{
  "model": "image embedding model",
  "dataset": "photos of arthropod specimens (BIOSCAN-5M)",
  "train_examples": 97500,
  "image_size": 64,
  "crop_scale_min": 1,
  "horizontal_flip": true,
  "targets": ["order"],
  "num_classes": 18,
  "embedding_dim": 128,
  "arch": "pvt",
  "norm": "rmsnorm",
  "norm_position": "pre",
  "activation": "relu",
  "mlp_ratio": 4,
  "head_dim": 32,
  "fused_qkv": false,
  "qk_norm": true,
  "parallel_block": false,
  "inner_norm": false,
  "patch_size": [4, 4],
  "conv_stem": false,
  "depths": [4, 7, 4],
  "widths": [64, 128, 256],
  "am_softmax_margin": 0.3,
  "am_softmax_scale": 30,
  "init": "trunc_normal_002",
  "residual_init": "zero_last",
  "optimizer": "soap",
  "beta2": 0.95,
  "lr": 0.0029,
  "beta1": 0.9,
  "shampoo_beta": 0.95,
  "eps": 1e-08,
  "precondition_frequency": 25,
  "max_precond_dim": 1024,
  "one_sided": false,
  "adamw_lr_other_params": 0.0028,
  "grad_clip": 1.0,
  "l1_shrink": 0.01,
  "steps": 7100,
  "batch_size": 256,
  "epochs": 18.6,
  "lr_schedule": "cosine_restarts",
  "final_lr_fraction": 0,
  "warmup_steps": 140,
  "weight_decay": 0.2,
  "adamw_weight_decay_other_params": 0
}
Rows from block 12 of a small image embedding model, named by matrix and row number. Rows with one number belong to one neuron. Each number is 500 + 50 x the weight over its row's rms, rounded and kept within 0 to 999. All counts start at 0. Numbers have three digits each. After the name is the row's rms in percent of the matrix's.
After each neuron's rows are labels from the 100 images, of 14848, where the neuron reaches its highest value: "top examples" is what is common among them. Only what is clearly more common there than usual is listed. The data: photos of arthropod specimens (BIOSCAN-5M). In brackets: how many of the 100.
# fc1: MLP up (model.blocks.12.mlp.fc1.weight, 1024x256), inputs 116-144
# fc2: MLP down (model.blocks.12.mlp.fc2.weight, 256x1024, transposed), outputs 116-144

fc1.710 159:543536493436528531485491436526448383504557441544513446505537468386500477366455586505508
fc2.710 156:514543471485502472501506377451457499498477519485576465470565518482490377532490535469545
top examples: class Collembola (51); order Entomobryomorpha (47); family Entomobryidae (43)

fc1.248 158:540499436489473511585511501482487489407508522513502522478605483520456460474436499506502
fc2.248 148:439549469474495580618546511538648522523519495493454549472497518417516536527453526498599
top examples: order Lepidoptera (74)

fc1.157 149:500498480528491472524434493492470498531495427641511422550501456431495513506499543519510
fc2.157 189:444448549569581474505441506466559486545485580488490449554569444437422411429491392615442
top examples: class Arachnida (44)

fc1.329 140:592515507404485594571510341554552589469483487490460500381475497553499490488422621508497
fc2.329 128:542593484439513546495513487521599585414500505507498425493520518458464487464518483522536
top examples: order Hymenoptera (43)

fc1.165 121:541564515517479511500508495466501554449498564482487516498586551495398508523589490548493
fc2.165 130:503465487474484491498655495464498477393503478497476429454537551589537358570531474501547
top examples: order Diptera (61)

fc1.686 170:354438503538304522535569526466481515505410546427376595503505434506499528461541437481431
fc2.686 181:582501502476547568507589622501509503437543635517461604440556555498526567553531535405518
top examples: order Coleoptera (47)

fc1.500 173:501506428480464512496439493532523492449557528468519547505511443497536506493553453494535
fc2.500 167:477491401521418545511448486537503553473438449485488458558503450586663571472483515400519
top examples: order Lepidoptera (56)

fc1.258 180:485508479481525574480605507515507479518569460505465488347451502474545509475363429476511
fc2.258 176:403554521558433585476551526411464550521526618425491570507470542492359511453525506487534
top examples: order Hymenoptera (68)

fc1.401 142:485512482597486524539448537469520507492517494490424360538433507587570551480488500384477
fc2.401 137:425501514471490382506622523500504482544366488562509537495528434480491527538543472484519
top examples: order Lepidoptera (49)

fc1.374 135:481520550521524524452540475500428553500515539506515565459427511477502584495506575514356
fc2.374 144:489499483448488536541501451506390512457575504515611510520468510584438457480452463449460
top examples: order Diptera (100)

fc1.546 184:500530518438453504482433506589467526438463539542486513660493516446487540540425470505557
fc2.546 182:502541537471421529529455391470475464501505472416503515476480544551588492493482528497450
top examples: order Hymenoptera (69)

fc1.627 137:479439494518540562489523546463484445420469585488475463482484540411466531511459591598515
fc2.627 124:482516551471405482454486384505371535642569499552497546477618515528507543420437520574501
top examples: order Araneae (31); class Arachnida (31)

fc1.539 103:532552621550496492490530443469485494462587516552594487488486513441478514486472539441455
fc2.539 101:604435454487534515631465500544509479516484416514496405515546650597493565465456541398556
top examples: order Psocodea (34)

fc1.164 136:489506457578506486598585468658492488462502618594531486528507586468467630506501484492545
fc2.164 138:562449568491513415613517603537488523557537530487626506515501474527515485503522579484492
top examples: class Collembola (40); order: Lepidoptera (39); order Entomobryomorpha (36); family Entomobryidae (27)

fc1.468 141:491506473573486532501499551553586571505480510500549481525493586494462551495493414459506
fc2.468 129:535505466340496530451515486504525517500523465491447501474474441522487441563479474494407
top examples: order Psocodea (27)

fc1.187 156:592550603513563504393532482435501496435490499500489493499490500552490478490518518459457
fc2.187 160:549445452510491487523508613503468556460550523523517594525531549497459548451412477550499
top examples: order Lepidoptera (52)

fc1.237 148:519495510533483499524494485650521485516485454506462466477392464417462473432471469513467
fc2.237 145:508510490503457520481493502494524509648495291465500457512503499522435555540520395482488
top examples: order Psocodea (33); order Hemiptera (32)

fc1.211 173:498470636497533385508432539526396511525520526481508510502514499455540498521425398457515
fc2.211 148:595470593669461488511514476488521486470446431504449487542498464542573469496440425492601
top examples: order Araneae (36); class Arachnida (36)

fc1.143 136:605520587454612362416407595508521587508465559424502645501558531499497485507406404451434
fc2.143 135:569502439607490548506486383529479480426476587463578590536519544445497480499520526476484
top examples: order Diptera (65)

fc1.22 159:416476615500474502519455483530459490469498466507449423526493647501571481466501510598552
fc2.22 195:501501558501485504515460453425484480598450484472498674459467541499507527504582512495473
top examples: class Collembola (41); order Entomobryomorpha (31); order: Hemiptera (31); family Entomobryidae (27)

fc1.719 123:508544574579462472479463488464442499415417472526475404584517469587556467500480517543522
fc2.719 120:539400593540478457501503545468624441516500500456534505447436511426471473499564496543478
top examples: class Arachnida (50); order: Hemiptera (34); order Trombidiformes (32); family Anystidae (26)

fc1.404 195:520544457512529587537519431516617494527499451501499534335522448432563546482462510558494
fc2.404 175:551547503481593454553552498575531509488526369466511531526502512484518539505495553505422
top examples: order Diptera (100)

fc1.469 139:500424481495521547479535506498448601438394513602475492459520501469536521526508479490516
fc2.469 131:393478464475533503480550480509554499518490488499422485469568524449514556511468548476507
top examples: order Lepidoptera (52)

fc1.345 131:492452516541585502491511480435489542425521329512443460507525592500529512469545498501553
fc2.345 128:499565535488518511496577563598394536561534532689498648501444524482382491482476462437468
top examples: order Psocodea (37)

fc1.34 125:539488485492493522499476504523516562455466496480466416554486503442501494490442555530506
fc2.34 125:421496562480534536421424493471520507458477487484443581474523493574504488469432529511392
top examples: order Diptera (91)

fc1.575 138:601491503479453572373410409457507538516551534534511434522497487432499564558597494608507
fc2.575 141:484451480522540360504511478490551563498429417503477505483537473486490487408526544374467
top examples: order Hymenoptera (74)

fc1.766 113:494579498492515505472474502474538498532458487440525480448581466477531356508483534477491
fc2.766 113:509550552461469501449500481588531475537552539545521456430469487464471464435492524510506
top examples: order Hymenoptera (46)

fc1.335 131:512379498580500481510519443543492439502587471427550566492521520483507499517440504478506
fc2.335 119:460487522502572594418509502531542590516526551620454470577531477521567563470481496499495
top examples: order Coleoptera (70)

fc1.445 127:416432574506510452366410477484515487543483572490484431488498483529478485466481423523476
fc2.445 131:572476515540503510568594550499529502512485479504498460521454427491496529481499527595396
top examples: order Diptera (69)

fc1.175 123:444582583520473482502410534501455441497471528505514497536461458433442494548450486553473
fc2.175 117:515503509478405468460412523495496484446403518453525557489489518527604479489481535551513
top examples: order Hymenoptera (62)

fc1.592 160:471509452429502411526514484492425465581431456499468551508525550483462491500509502516502
fc2.592 165:482445553584527533605622492510491536453493533467608519383481501517437501495483497593491
top examples: class Collembola (29)

fc1.251 127:545495538463583505463484506526494429507429479379472526450406586512461573408446425435424
fc2.251 128:540519585607492508587439498573476419439550421524481479448523431466569430499580482503498
top examples: order Lepidoptera (33)

fc1.56 162:545462455502551514433457457527585641533470632538549493521567566498516449536449510500551
fc2.56 161:471490408529511507439473482451464420423482431485495517515515407548492502509463478530492
top examples: order Diptera (97)

fc1.27 148:534430577587449581454501512579496508483500489489559373494499544472454508483480495547500
fc2.27 172:517476525495642495441624488439554601412548550491459476503487504465443644444536567504607
top examples: order Lepidoptera (42)

fc1.364 144:430498451625436543536456526503533477386524510469426511433490521458528494488722477440548
fc2.364 159:443553470474379503434612504439458487521412453482490510510471606520510556496532455558560
top examples: class Collembola (50); order Entomobryomorpha (39); family Entomobryidae (31)

fc1.751 193:468549378492502602529500417481526536460525558388534548497500451458492575516420536559534
fc2.751 208:484495478485509483519502445549408498499568465437504654422477482517483467456542568506393
top examples: order Psocodea (56); family Caeciliusidae (39)

fc1.120 119:461479551491605573492416488491458500514472525578407498466489498541500458491507495463536
fc2.120 120:491471546534489500445521490539476455472478451591420490475490597504504494454428405512408
top examples: order Araneae (26); class Arachnida (26)

fc1.563 144:491489445491470557486484483463467585594460583500509524555449595476577543500518482535470
fc2.563 151:497541456475539488432495474560455473554503466422462440511428442532509698433499514446501
top examples: order Hemiptera (47); order Psocodea (32)

fc1.541 126:552565507508459493523543531477552435469455539505533412499591525522500393483633463500456
fc2.541 133:470536486503494498592514499497533520424541511334516575497538401518549537551441482457544
top examples: class Collembola (47); order Entomobryomorpha (36); family Entomobryidae (29)

fc1.616 145:728607499554468468503498513497491482365515499327543587472491542389561491490489486500415
fc2.616 145:487448491567507582473395566474477459490554567497492530493444476512457516460532485425504
top examples: class Collembola (39); order Entomobryomorpha (31)

fc1.644 134:501528484535497491538516543525517516435491444553538598526461433359444597417461493483471
fc2.644 138:439439593418487543401625603560446472515518454407480508552568498472494445466499505474439
top examples: order Diptera (74)

fc1.274 145:472494463521642519528525498488492475489468477467576509525508422483444531469460504502467
fc2.274 152:462480515353536563491499501567466510456451512440544523523448508484466520438556537595470
top examples: order Psocodea (73); family Lepidopsocidae (50)

fc1.389 164:567474509513551490407547504495535476476564408522503462541529501554574484492536538355496
fc2.389 158:635531500428510498507492515479486498501517528362544525494491532503509402551495486450488
top examples: order Lepidoptera (46)

fc1.92 156:443549517440464489465459488526508511515571502490524508386518463507522493466484488496426
fc2.92 180:497499470487451537528494488540478515427485406513528534481425512466494550526511483536514
top examples: order Coleoptera (37)

fc1.273 182:505650525535547508455369516544493526547417427454547462437499611520412560427563524492464
fc2.273 166:547536483409458465498468467447495459497639673514514440589513535551549534466500498613444
top examples: order Coleoptera (87)

fc1.244 179:592493587474516437485502567502628460500438472430524445555480485498531496497504396416435
fc2.244 163:575558514459530478459550509414578528538505446495557521595460502496297450498474474533466
top examples: order Lepidoptera (85); family Gelechiidae (29)

fc1.325 153:524547478499500459531403498542528498572494442545573491416586524500453489482501468494512
fc2.325 158:510507500518504497478614501520463496548525472536538522428533299515451460502498579492407
top examples: order Hemiptera (47)

fc1.645 133:577475506489499444507517456414502576522443475449484500503607537483577498511410527543454
fc2.645 144:549452613517498575495490485487586513504523521511477381642550450457504500516514461559525
top examples: order Psocodea (25)

fc1.424 164:438498497415500500656450516444500503604498444459500552478481501497526533462391479424380
fc2.424 153:502530491536500478484474576438517505438492486496543510569498513499463463602444460503456
top examples: order Lepidoptera (30)

fc1.663 173:383498523491521447461512438496516451494583500543501465435463491481555542478554633587478
fc2.663 189:475455472528541439542502473525453540512578497528502546498468526491509465491526537483415
top examples: class Arachnida (39); order Hemiptera (35)

fc1.290 128:595478500498502378483494490500642527539567506543510499435502404499488494500498585518509
fc2.290 110:495486491556441526464446522355465483545497455503529505515493459521500495488475526576491
top examples: order Psocodea (69); family Lepidopsocidae (40)

fc1.398 131:504470504488423517499530560455464458482487653536491500492547500500485429510409513512474
fc2.398 136:511511575499364497448612513518471481504497511534500559393509346502438479495581574479616
top examples: order Hemiptera (64)

fc1.581 171:497486488478598441475576368475483533528496551517491465526500500492499523502459477484566
fc2.581 179:499453493450556490482576552468523516494544401532503419522484545556441482545487484503468
top examples: order Psocodea (74); family Lepidopsocidae (44)

fc1.457 148:512579480485473473499594504526491538562517511537491529499524530513488531481519429524553
fc2.457 160:487436520508468565487524380498488451520487525478530580520453551531479539540523517595484
top examples: class Collembola (41)