python train.py --model="image embedding model" --crop_scale_min=1 --num_classes=18 --embedding_dim=128 --activation="relu" --fused_qkv=false --qk_norm=true --depths=[4, 7, 4] --eps=1e-08 --precondition_frequency=25 --max_precond_dim=1024 --one_sided=false --grad_clip=1.0 --final_lr_fraction=0 --warmup_steps=140
Rows from block 2 of a small image embedding model, named by matrix and row number. Rows with one number belong to one neuron. Each number is 128 + 24 x the weight over its row's rms, rounded and kept within 0 to 255. All counts start at 0. Numbers have three digits each. After the name is the row's rms in percent of the matrix's.
After each neuron's rows are labels from the 100 images, of 14848, where the neuron reaches its highest value: "strongest on" is what is common among them. Only what is clearly more common there than usual is listed. The data: photos of arthropod specimens (BIOSCAN-5M). In brackets: how many of the 100, against the usual share in percent.
# fc1: MLP up (model.blocks.2.mlp.fc1.weight, 256x64), inputs 32-63
# fc2: MLP down (model.blocks.2.mlp.fc2.weight, 64x256, transposed), outputs 32-63

fc1.46 097:160135150152127128144151143183131100100128134084136130155139211157118135158125094127111132125128
fc2.46 092:130126095120130132123106201129126122149129173147143123126133123107110124122125056079138143126101
strongest on: order Diptera (70 vs 30.7)

fc1.218 126:129153144140153138127123148081137110130124128136151076138168120114100137132124157127148112122151
fc2.218 158:088093125129133123114140128105111134146169115164126162126111145072131132125116128134093124125130
strongest on: order Diptera (80 vs 30.7)

fc1.86 190:148134174124127149141112080112120130136140111163151111122124101119147144101122131139123087121130
fc2.86 159:145118125099135128143156150099159122127163129183132123097149126107119157127096190143143123152110
strongest on: order Diptera (63 vs 30.7)

fc1.66 106:131123074121155131075091136154119094125107107141142172112089122121142097133155141091138132119151
fc2.66 141:133127128139144116144128132128155114094086151134131098109124116140139083163161138150128124101130
strongest on: order Hemiptera (62 vs 11.3); family Cicadellidae (25 vs 1.1)

fc1.2 099:127116111130193134143104140143127122126108150143125056112107129131117128103151131104150126111121
fc2.2 122:130130132128140111078122151128128131145104066139095110150090131141129125131088124134142163127148
strongest on: order Lepidoptera (40 vs 7.3)

fc1.79 154:173121142143068196118050109139118134115088103116108133125138147096131141143154146094150116145093
fc2.79 137:191158121129167126130140136158100152118128153146116129140157116131111139132118128129114092116126
strongest on: order Hymenoptera (55 vs 20.4)

fc1.207 053:129141152116155129101116076155176131145078162130125121151119130111137124107132090128155102150124
fc2.207 072:117136135140136154200154160118114120116111149117113127103066130128136115127110094100117086136119
strongest on: order Coleoptera (91 vs 16.8)

fc1.95 070:139068113131117058123124126180177117102123133129065146140135101129138138143140120168129097131104
fc2.95 102:095132147107129130045087134168129113116131107125098158137121112168132138135096118128165121140141
strongest on: order Hemiptera (70 vs 11.3); family Cicadellidae (35 vs 1.1)

fc1.135 189:153130129128057134128097118114141140138113168086103116151127137161133110114157080087158132145149
fc2.135 133:114123131166124106130129158106093119113152091137157150126128129070136161109124150126109158124138
strongest on: order Hymenoptera (41 vs 20.4)

fc1.5 190:158121141111156132105142135157123106174086134130163079135131138124132130102120122132131139137147
fc2.5 202:168119156128128134167139129130134088139071122119106123098123127119151110144092117171158127155129
strongest on: order Coleoptera (46 vs 16.8)

fc1.237 095:125089188140142133142108130128103148122161130128091133066126129137137103176113087121147157167084
fc2.237 115:116139124095116118106116134132118157172128097105123121157125149129099127135132128106101126109088
strongest on: order Coleoptera (73 vs 16.8)

fc1.205 109:168108139142123132122071148128114132134126147135120143140131135120096118118127166120107128126127
fc2.205 095:109158107167126143093120115120110126111153156069188167137112072147142138125129136128159118123128
strongest on: order Diptera (60 vs 30.7)

fc1.35 111:137156106135170130153128085187115125098155172145126119079141146087133141140140151131143127107128
fc2.35 099:120131127127193146123118118180141139132168132128143141108141135107092166140112131131099119095126
strongest on: order Coleoptera (58 vs 16.8)

fc1.93 123:125146132124135113119121166078103136123144100139108134083094120110127123150126133147106092111142
fc2.93 132:156149132132102127129125110120145152114161131164180101124139122158145100101129180093120127156092
strongest on: order Diptera (70 vs 30.7)

fc1.252 111:147154126129185136100119125155105185107149166123122144124086119139122118165127139092161117087092
fc2.252 118:112123128171097134173170146102078131124128129119128133133132132127117126127164148119145123134134
strongest on: order Hemiptera (67 vs 11.3)

fc1.163 105:082087088188124127128098142173114142112134174127125172134151127118124172126092101146130172120120
fc2.163 178:125133102135115109159117129124129137126088075171127123124144136132163135147049114125113129140125
strongest on: order Coleoptera (40 vs 16.8)

fc1.241 153:120118146128095149160140175082127125116121058146127169090106129130117121156064151134129161125139
fc2.241 222:134134153127140131170097166134103192102137137126119177127155142093144146152125133193129151166114
strongest on: order Coleoptera (43 vs 16.8)

fc1.181 189:129126145145113080126130136129120131150102146119158150143134124108130108092137130164166141074130
fc2.181 140:153108120130145151169134126127132184116168160130124112111120069131141101099131175090107122129163
strongest on: order Coleoptera (36 vs 16.8)

fc1.59 101:129128131129104145178087139121116129136130121121114224075095125123102128163122115134139154138116
fc2.59 140:128126125142151130124130126138116097117144167108161129119134143136163126124180143072129128131121
strongest on: order Coleoptera (88 vs 16.8)

fc1.103 160:150138116088130137127142121072132128138123141179158070112113115125131135096119178139121087106102
fc2.103 171:117107133137092132136122156130147139152152095141135152144145116087156126134130148129102123126109
strongest on: order Diptera (75 vs 30.7)

fc1.96 096:069111124134099136121122132128125128126098132141146116139156120153117117095131145127075122126124
fc2.96 099:139148126116147114140109136113142125130147128138117098136159120123116128166082125126127120160145
strongest on: order Lepidoptera (26 vs 7.3)

fc1.149 095:125171126161124133130102141125139131156100134087122149120105163054120083136171121135154122151095
fc2.149 107:116124062133111113126108133142137120125156099128117143141141136110138116157116122166133183147156
strongest on: order Coleoptera (40 vs 16.8); order Lepidoptera (28 vs 7.3)

fc1.153 098:115166128147145117105147118145136129130097139136079137164114134127130141137116130111147099126120
fc2.153 129:108149148142153125120117109145135139139110120169094123124107159129120122167130139096130107168122
strongest on: order Diptera (60 vs 30.7)

fc1.174 209:070157121101107122099078117142111141148120122118139148157128187089141099123141124065133125127127
fc2.174 154:075136139113103162088125129129117125145122127121135098152103147069135108105128125097133130185143
strongest on: order Hymenoptera (42 vs 20.4)

fc1.187 078:138124071137181120144081129104125115115074141151123174100108123119120132114195139126136140109123
fc2.187 132:094146077171084120132097120126143123132134135126120109154118134135133117125112150120128174128133
strongest on: order Lepidoptera (26 vs 7.3)

fc1.78 106:157145137119137127102181123147130119133147128115140094122131116129135127128120161112127146118138
fc2.78 108:136133107140157134111130136126143117117132128132172142129128150125187146150125154089124122125123
strongest on: order Coleoptera (77 vs 16.8)

fc1.102 113:111123151118134137113098116115161128145104128118159156127150103133135114112142147155127128152167
fc2.102 128:076107126113094174126197118108106102136149098158115108133156142124121145128129129165122149178134
strongest on: order Diptera (67 vs 30.7)

fc1.184 128:130132121138119132120045132091110138124126105150171122109137127128128129094147150084112121136115
fc2.184 153:129133131126121122126116097122099086143132145141144092116119138134141137159117123102147165125134
strongest on: order Diptera (61 vs 30.7)

fc1.97 061:123106121115130128166130151063100111129126131133094130145111085137108142108129149116113127118108
fc2.97 088:136158144125099135127126084180092146152121120132205100130114100143125074130120129112119127103110
strongest on: order Coleoptera (94 vs 16.8)

fc1.224 118:112133148116130118147094141160148121114124105090125131134126174131107145169153096138137137092168
fc2.224 160:117096153122096108122150133133136130124129122093125165161099206148142136133131121108140171186127
strongest on: order Diptera (68 vs 30.7)

fc1.229 093:167058126127161105127210123156146129121145078124128139130136131109114132109122132127132109137126
fc2.229 101:123102140128131121136144149130113134115137052176116126128090119134112150090126111123145130140128
strongest on: order Coleoptera (99 vs 16.8)

fc1.160 140:145153115077150128211122124101133129122133033136124117127113133160142125115130175119119145125125
fc2.160 150:121031163181121125101136150111119127130127176112122128114135105134109123171128089149126111146132
strongest on: order Coleoptera (39 vs 16.8)

fc1.44 168:126114121082110116130114135129126102118135130111117140091096126046181132200095101091154098137102
fc2.44 204:194121119134128146118162128125120128130131182123126094145114106134114149125120171126131125109116
strongest on: order Hymenoptera (53 vs 20.4)

fc1.128 113:128116119071138116142123126127141131130141127092113131103106136095128123129189112187128128179137
fc2.128 115:076136128135128135082143140153140130128158136067144142151122148138124129114101094165172146137120
strongest on: order Lepidoptera (27 vs 7.3)

fc1.94 160:116125166137134171119141169161211130125103155123166122122135086118125130107133146173146107129138
fc2.94 168:127123128155078128124168093111129143118132171146126142126093143080122120121138128097074114121111
strongest on: order Hymenoptera (43 vs 20.4)

fc1.25 110:119122065125130143124126115172113118127125118128123095129150149130151146089122123149103118141133
fc2.25 119:132145149139125110078123126114134101111137146165152114134132149105143127131235120128135136123124
strongest on: order Coleoptera (73 vs 16.8)

fc1.161 129:120162155150089132162130069154111141144080133128106130133126118129146130115116133071129187117128
fc2.161 143:106113135132130122152135149153160173162141102137122129134161127097174147106065180137125125139129
strongest on: order Diptera (72 vs 30.7)

fc1.232 084:135173112117126091125134131149150082140124116146136094142135109127128114086121122088145167131174
fc2.232 107:128181130136110129093112096157128123151106211126138083160126190144138130113116171129159141103130
strongest on: order Coleoptera (79 vs 16.8)

fc1.169 095:130066104128125095115125206106131127097132111100152121081190125171131110139157163133145129115128
fc2.169 094:126149161125106147146128084124161150166090133144113123172013148097126123111150123119106115149119
strongest on: order Diptera (64 vs 30.7)

fc1.216 143:188088105135125122122128102109077160146129133100119111188169127127110136114169168116152144086110
fc2.216 187:215086120128130154125134110093105160150131138091121113188155123142127126127162161113138124098098
strongest on: order Coleoptera (39 vs 16.8)

fc1.76 147:178123127123170125144153083151090114129160176136100107137126144137127123112117157131131123125122
fc2.76 162:139146124131136129142114131118120174101113128129115158081096145139107161198108141147163107117133
strongest on: order Coleoptera (59 vs 16.8)

fc1.170 125:184127117136131138121099087115122153127129119130169164115132113196133153104098130145149133128159
fc2.170 135:104099131123117092166151183130145128136088128089061125139118132068150103147129128113141149134103
strongest on: order Hymenoptera (49 vs 20.4)

fc1.171 084:131132123093110128166194115158125114108138168149089063153132127128138120128138128128128129177080
fc2.171 133:133160138112170128122108161171146121134110124164141128104145117129137127133073130102160151137117
strongest on: order Coleoptera (51 vs 16.8)

fc1.116 092:143135129124145153122187112125127056144127093122165128122129112109173146132129134174129134177161
fc2.116 120:143126097174110182128200137107098115094117091150141119147129104133136134124115125144123140205164
strongest on: order Coleoptera (47 vs 16.8)

fc1.77 103:140135129151131090147172097147128187143152202127122101120143163107170131110123148146112081117094
fc2.77 142:128133120126154100151113137136120143144132074159112106119115132200088124131123129128152169080112
strongest on: order Coleoptera (73 vs 16.8)

fc1.217 093:128145147134105142163131084135133134132136115125115152115114128130146140135103135129145129147126
fc2.217 082:133131129124136082128125090116144122156140121097116110125134108122129124118169137110126108142131
strongest on: order Diptera (68 vs 30.7)

fc1.85 132:186129112134157140113130159054121126144143134106145095139158133105113141132089150156149116125130
fc2.85 134:112130175099104154140128198122119110147098095100131124177131128092101117112151128138081093126112
strongest on: order Hymenoptera (44 vs 20.4)

fc1.34 092:113147140126072131128112161120138125116191085124095176138117118093126110149131136154119122097128
fc2.34 137:061137136106137126117081127162105150097140123080156132136149135131114094140115109136134129131137
strongest on: order Coleoptera (74 vs 16.8)

fc1.119 072:131138130099165185069078136125132138122149100133091119118126129128142114134104123125099130096086
fc2.119 112:105134122144126138154134101131110130129133117100120126132124149150099125115243132128144117144132
strongest on: order Coleoptera (73 vs 16.8)

fc1.56 179:130096161161126126170119143091114138108128104114126178120126115134142126151107116179130139111095
fc2.56 193:132102111084116132204133156136130130132104135151126155124138116130128118141125158195129151144130
strongest on: order Coleoptera (55 vs 16.8)

fc1.166 152:143118133130091099173115128126153098121113156117110137100095128126117134189107118112109126109094
fc2.166 152:200135137134112126170172114138069141164118182140118130093126141150129110141121135096129123136131
strongest on: order Coleoptera (36 vs 16.8)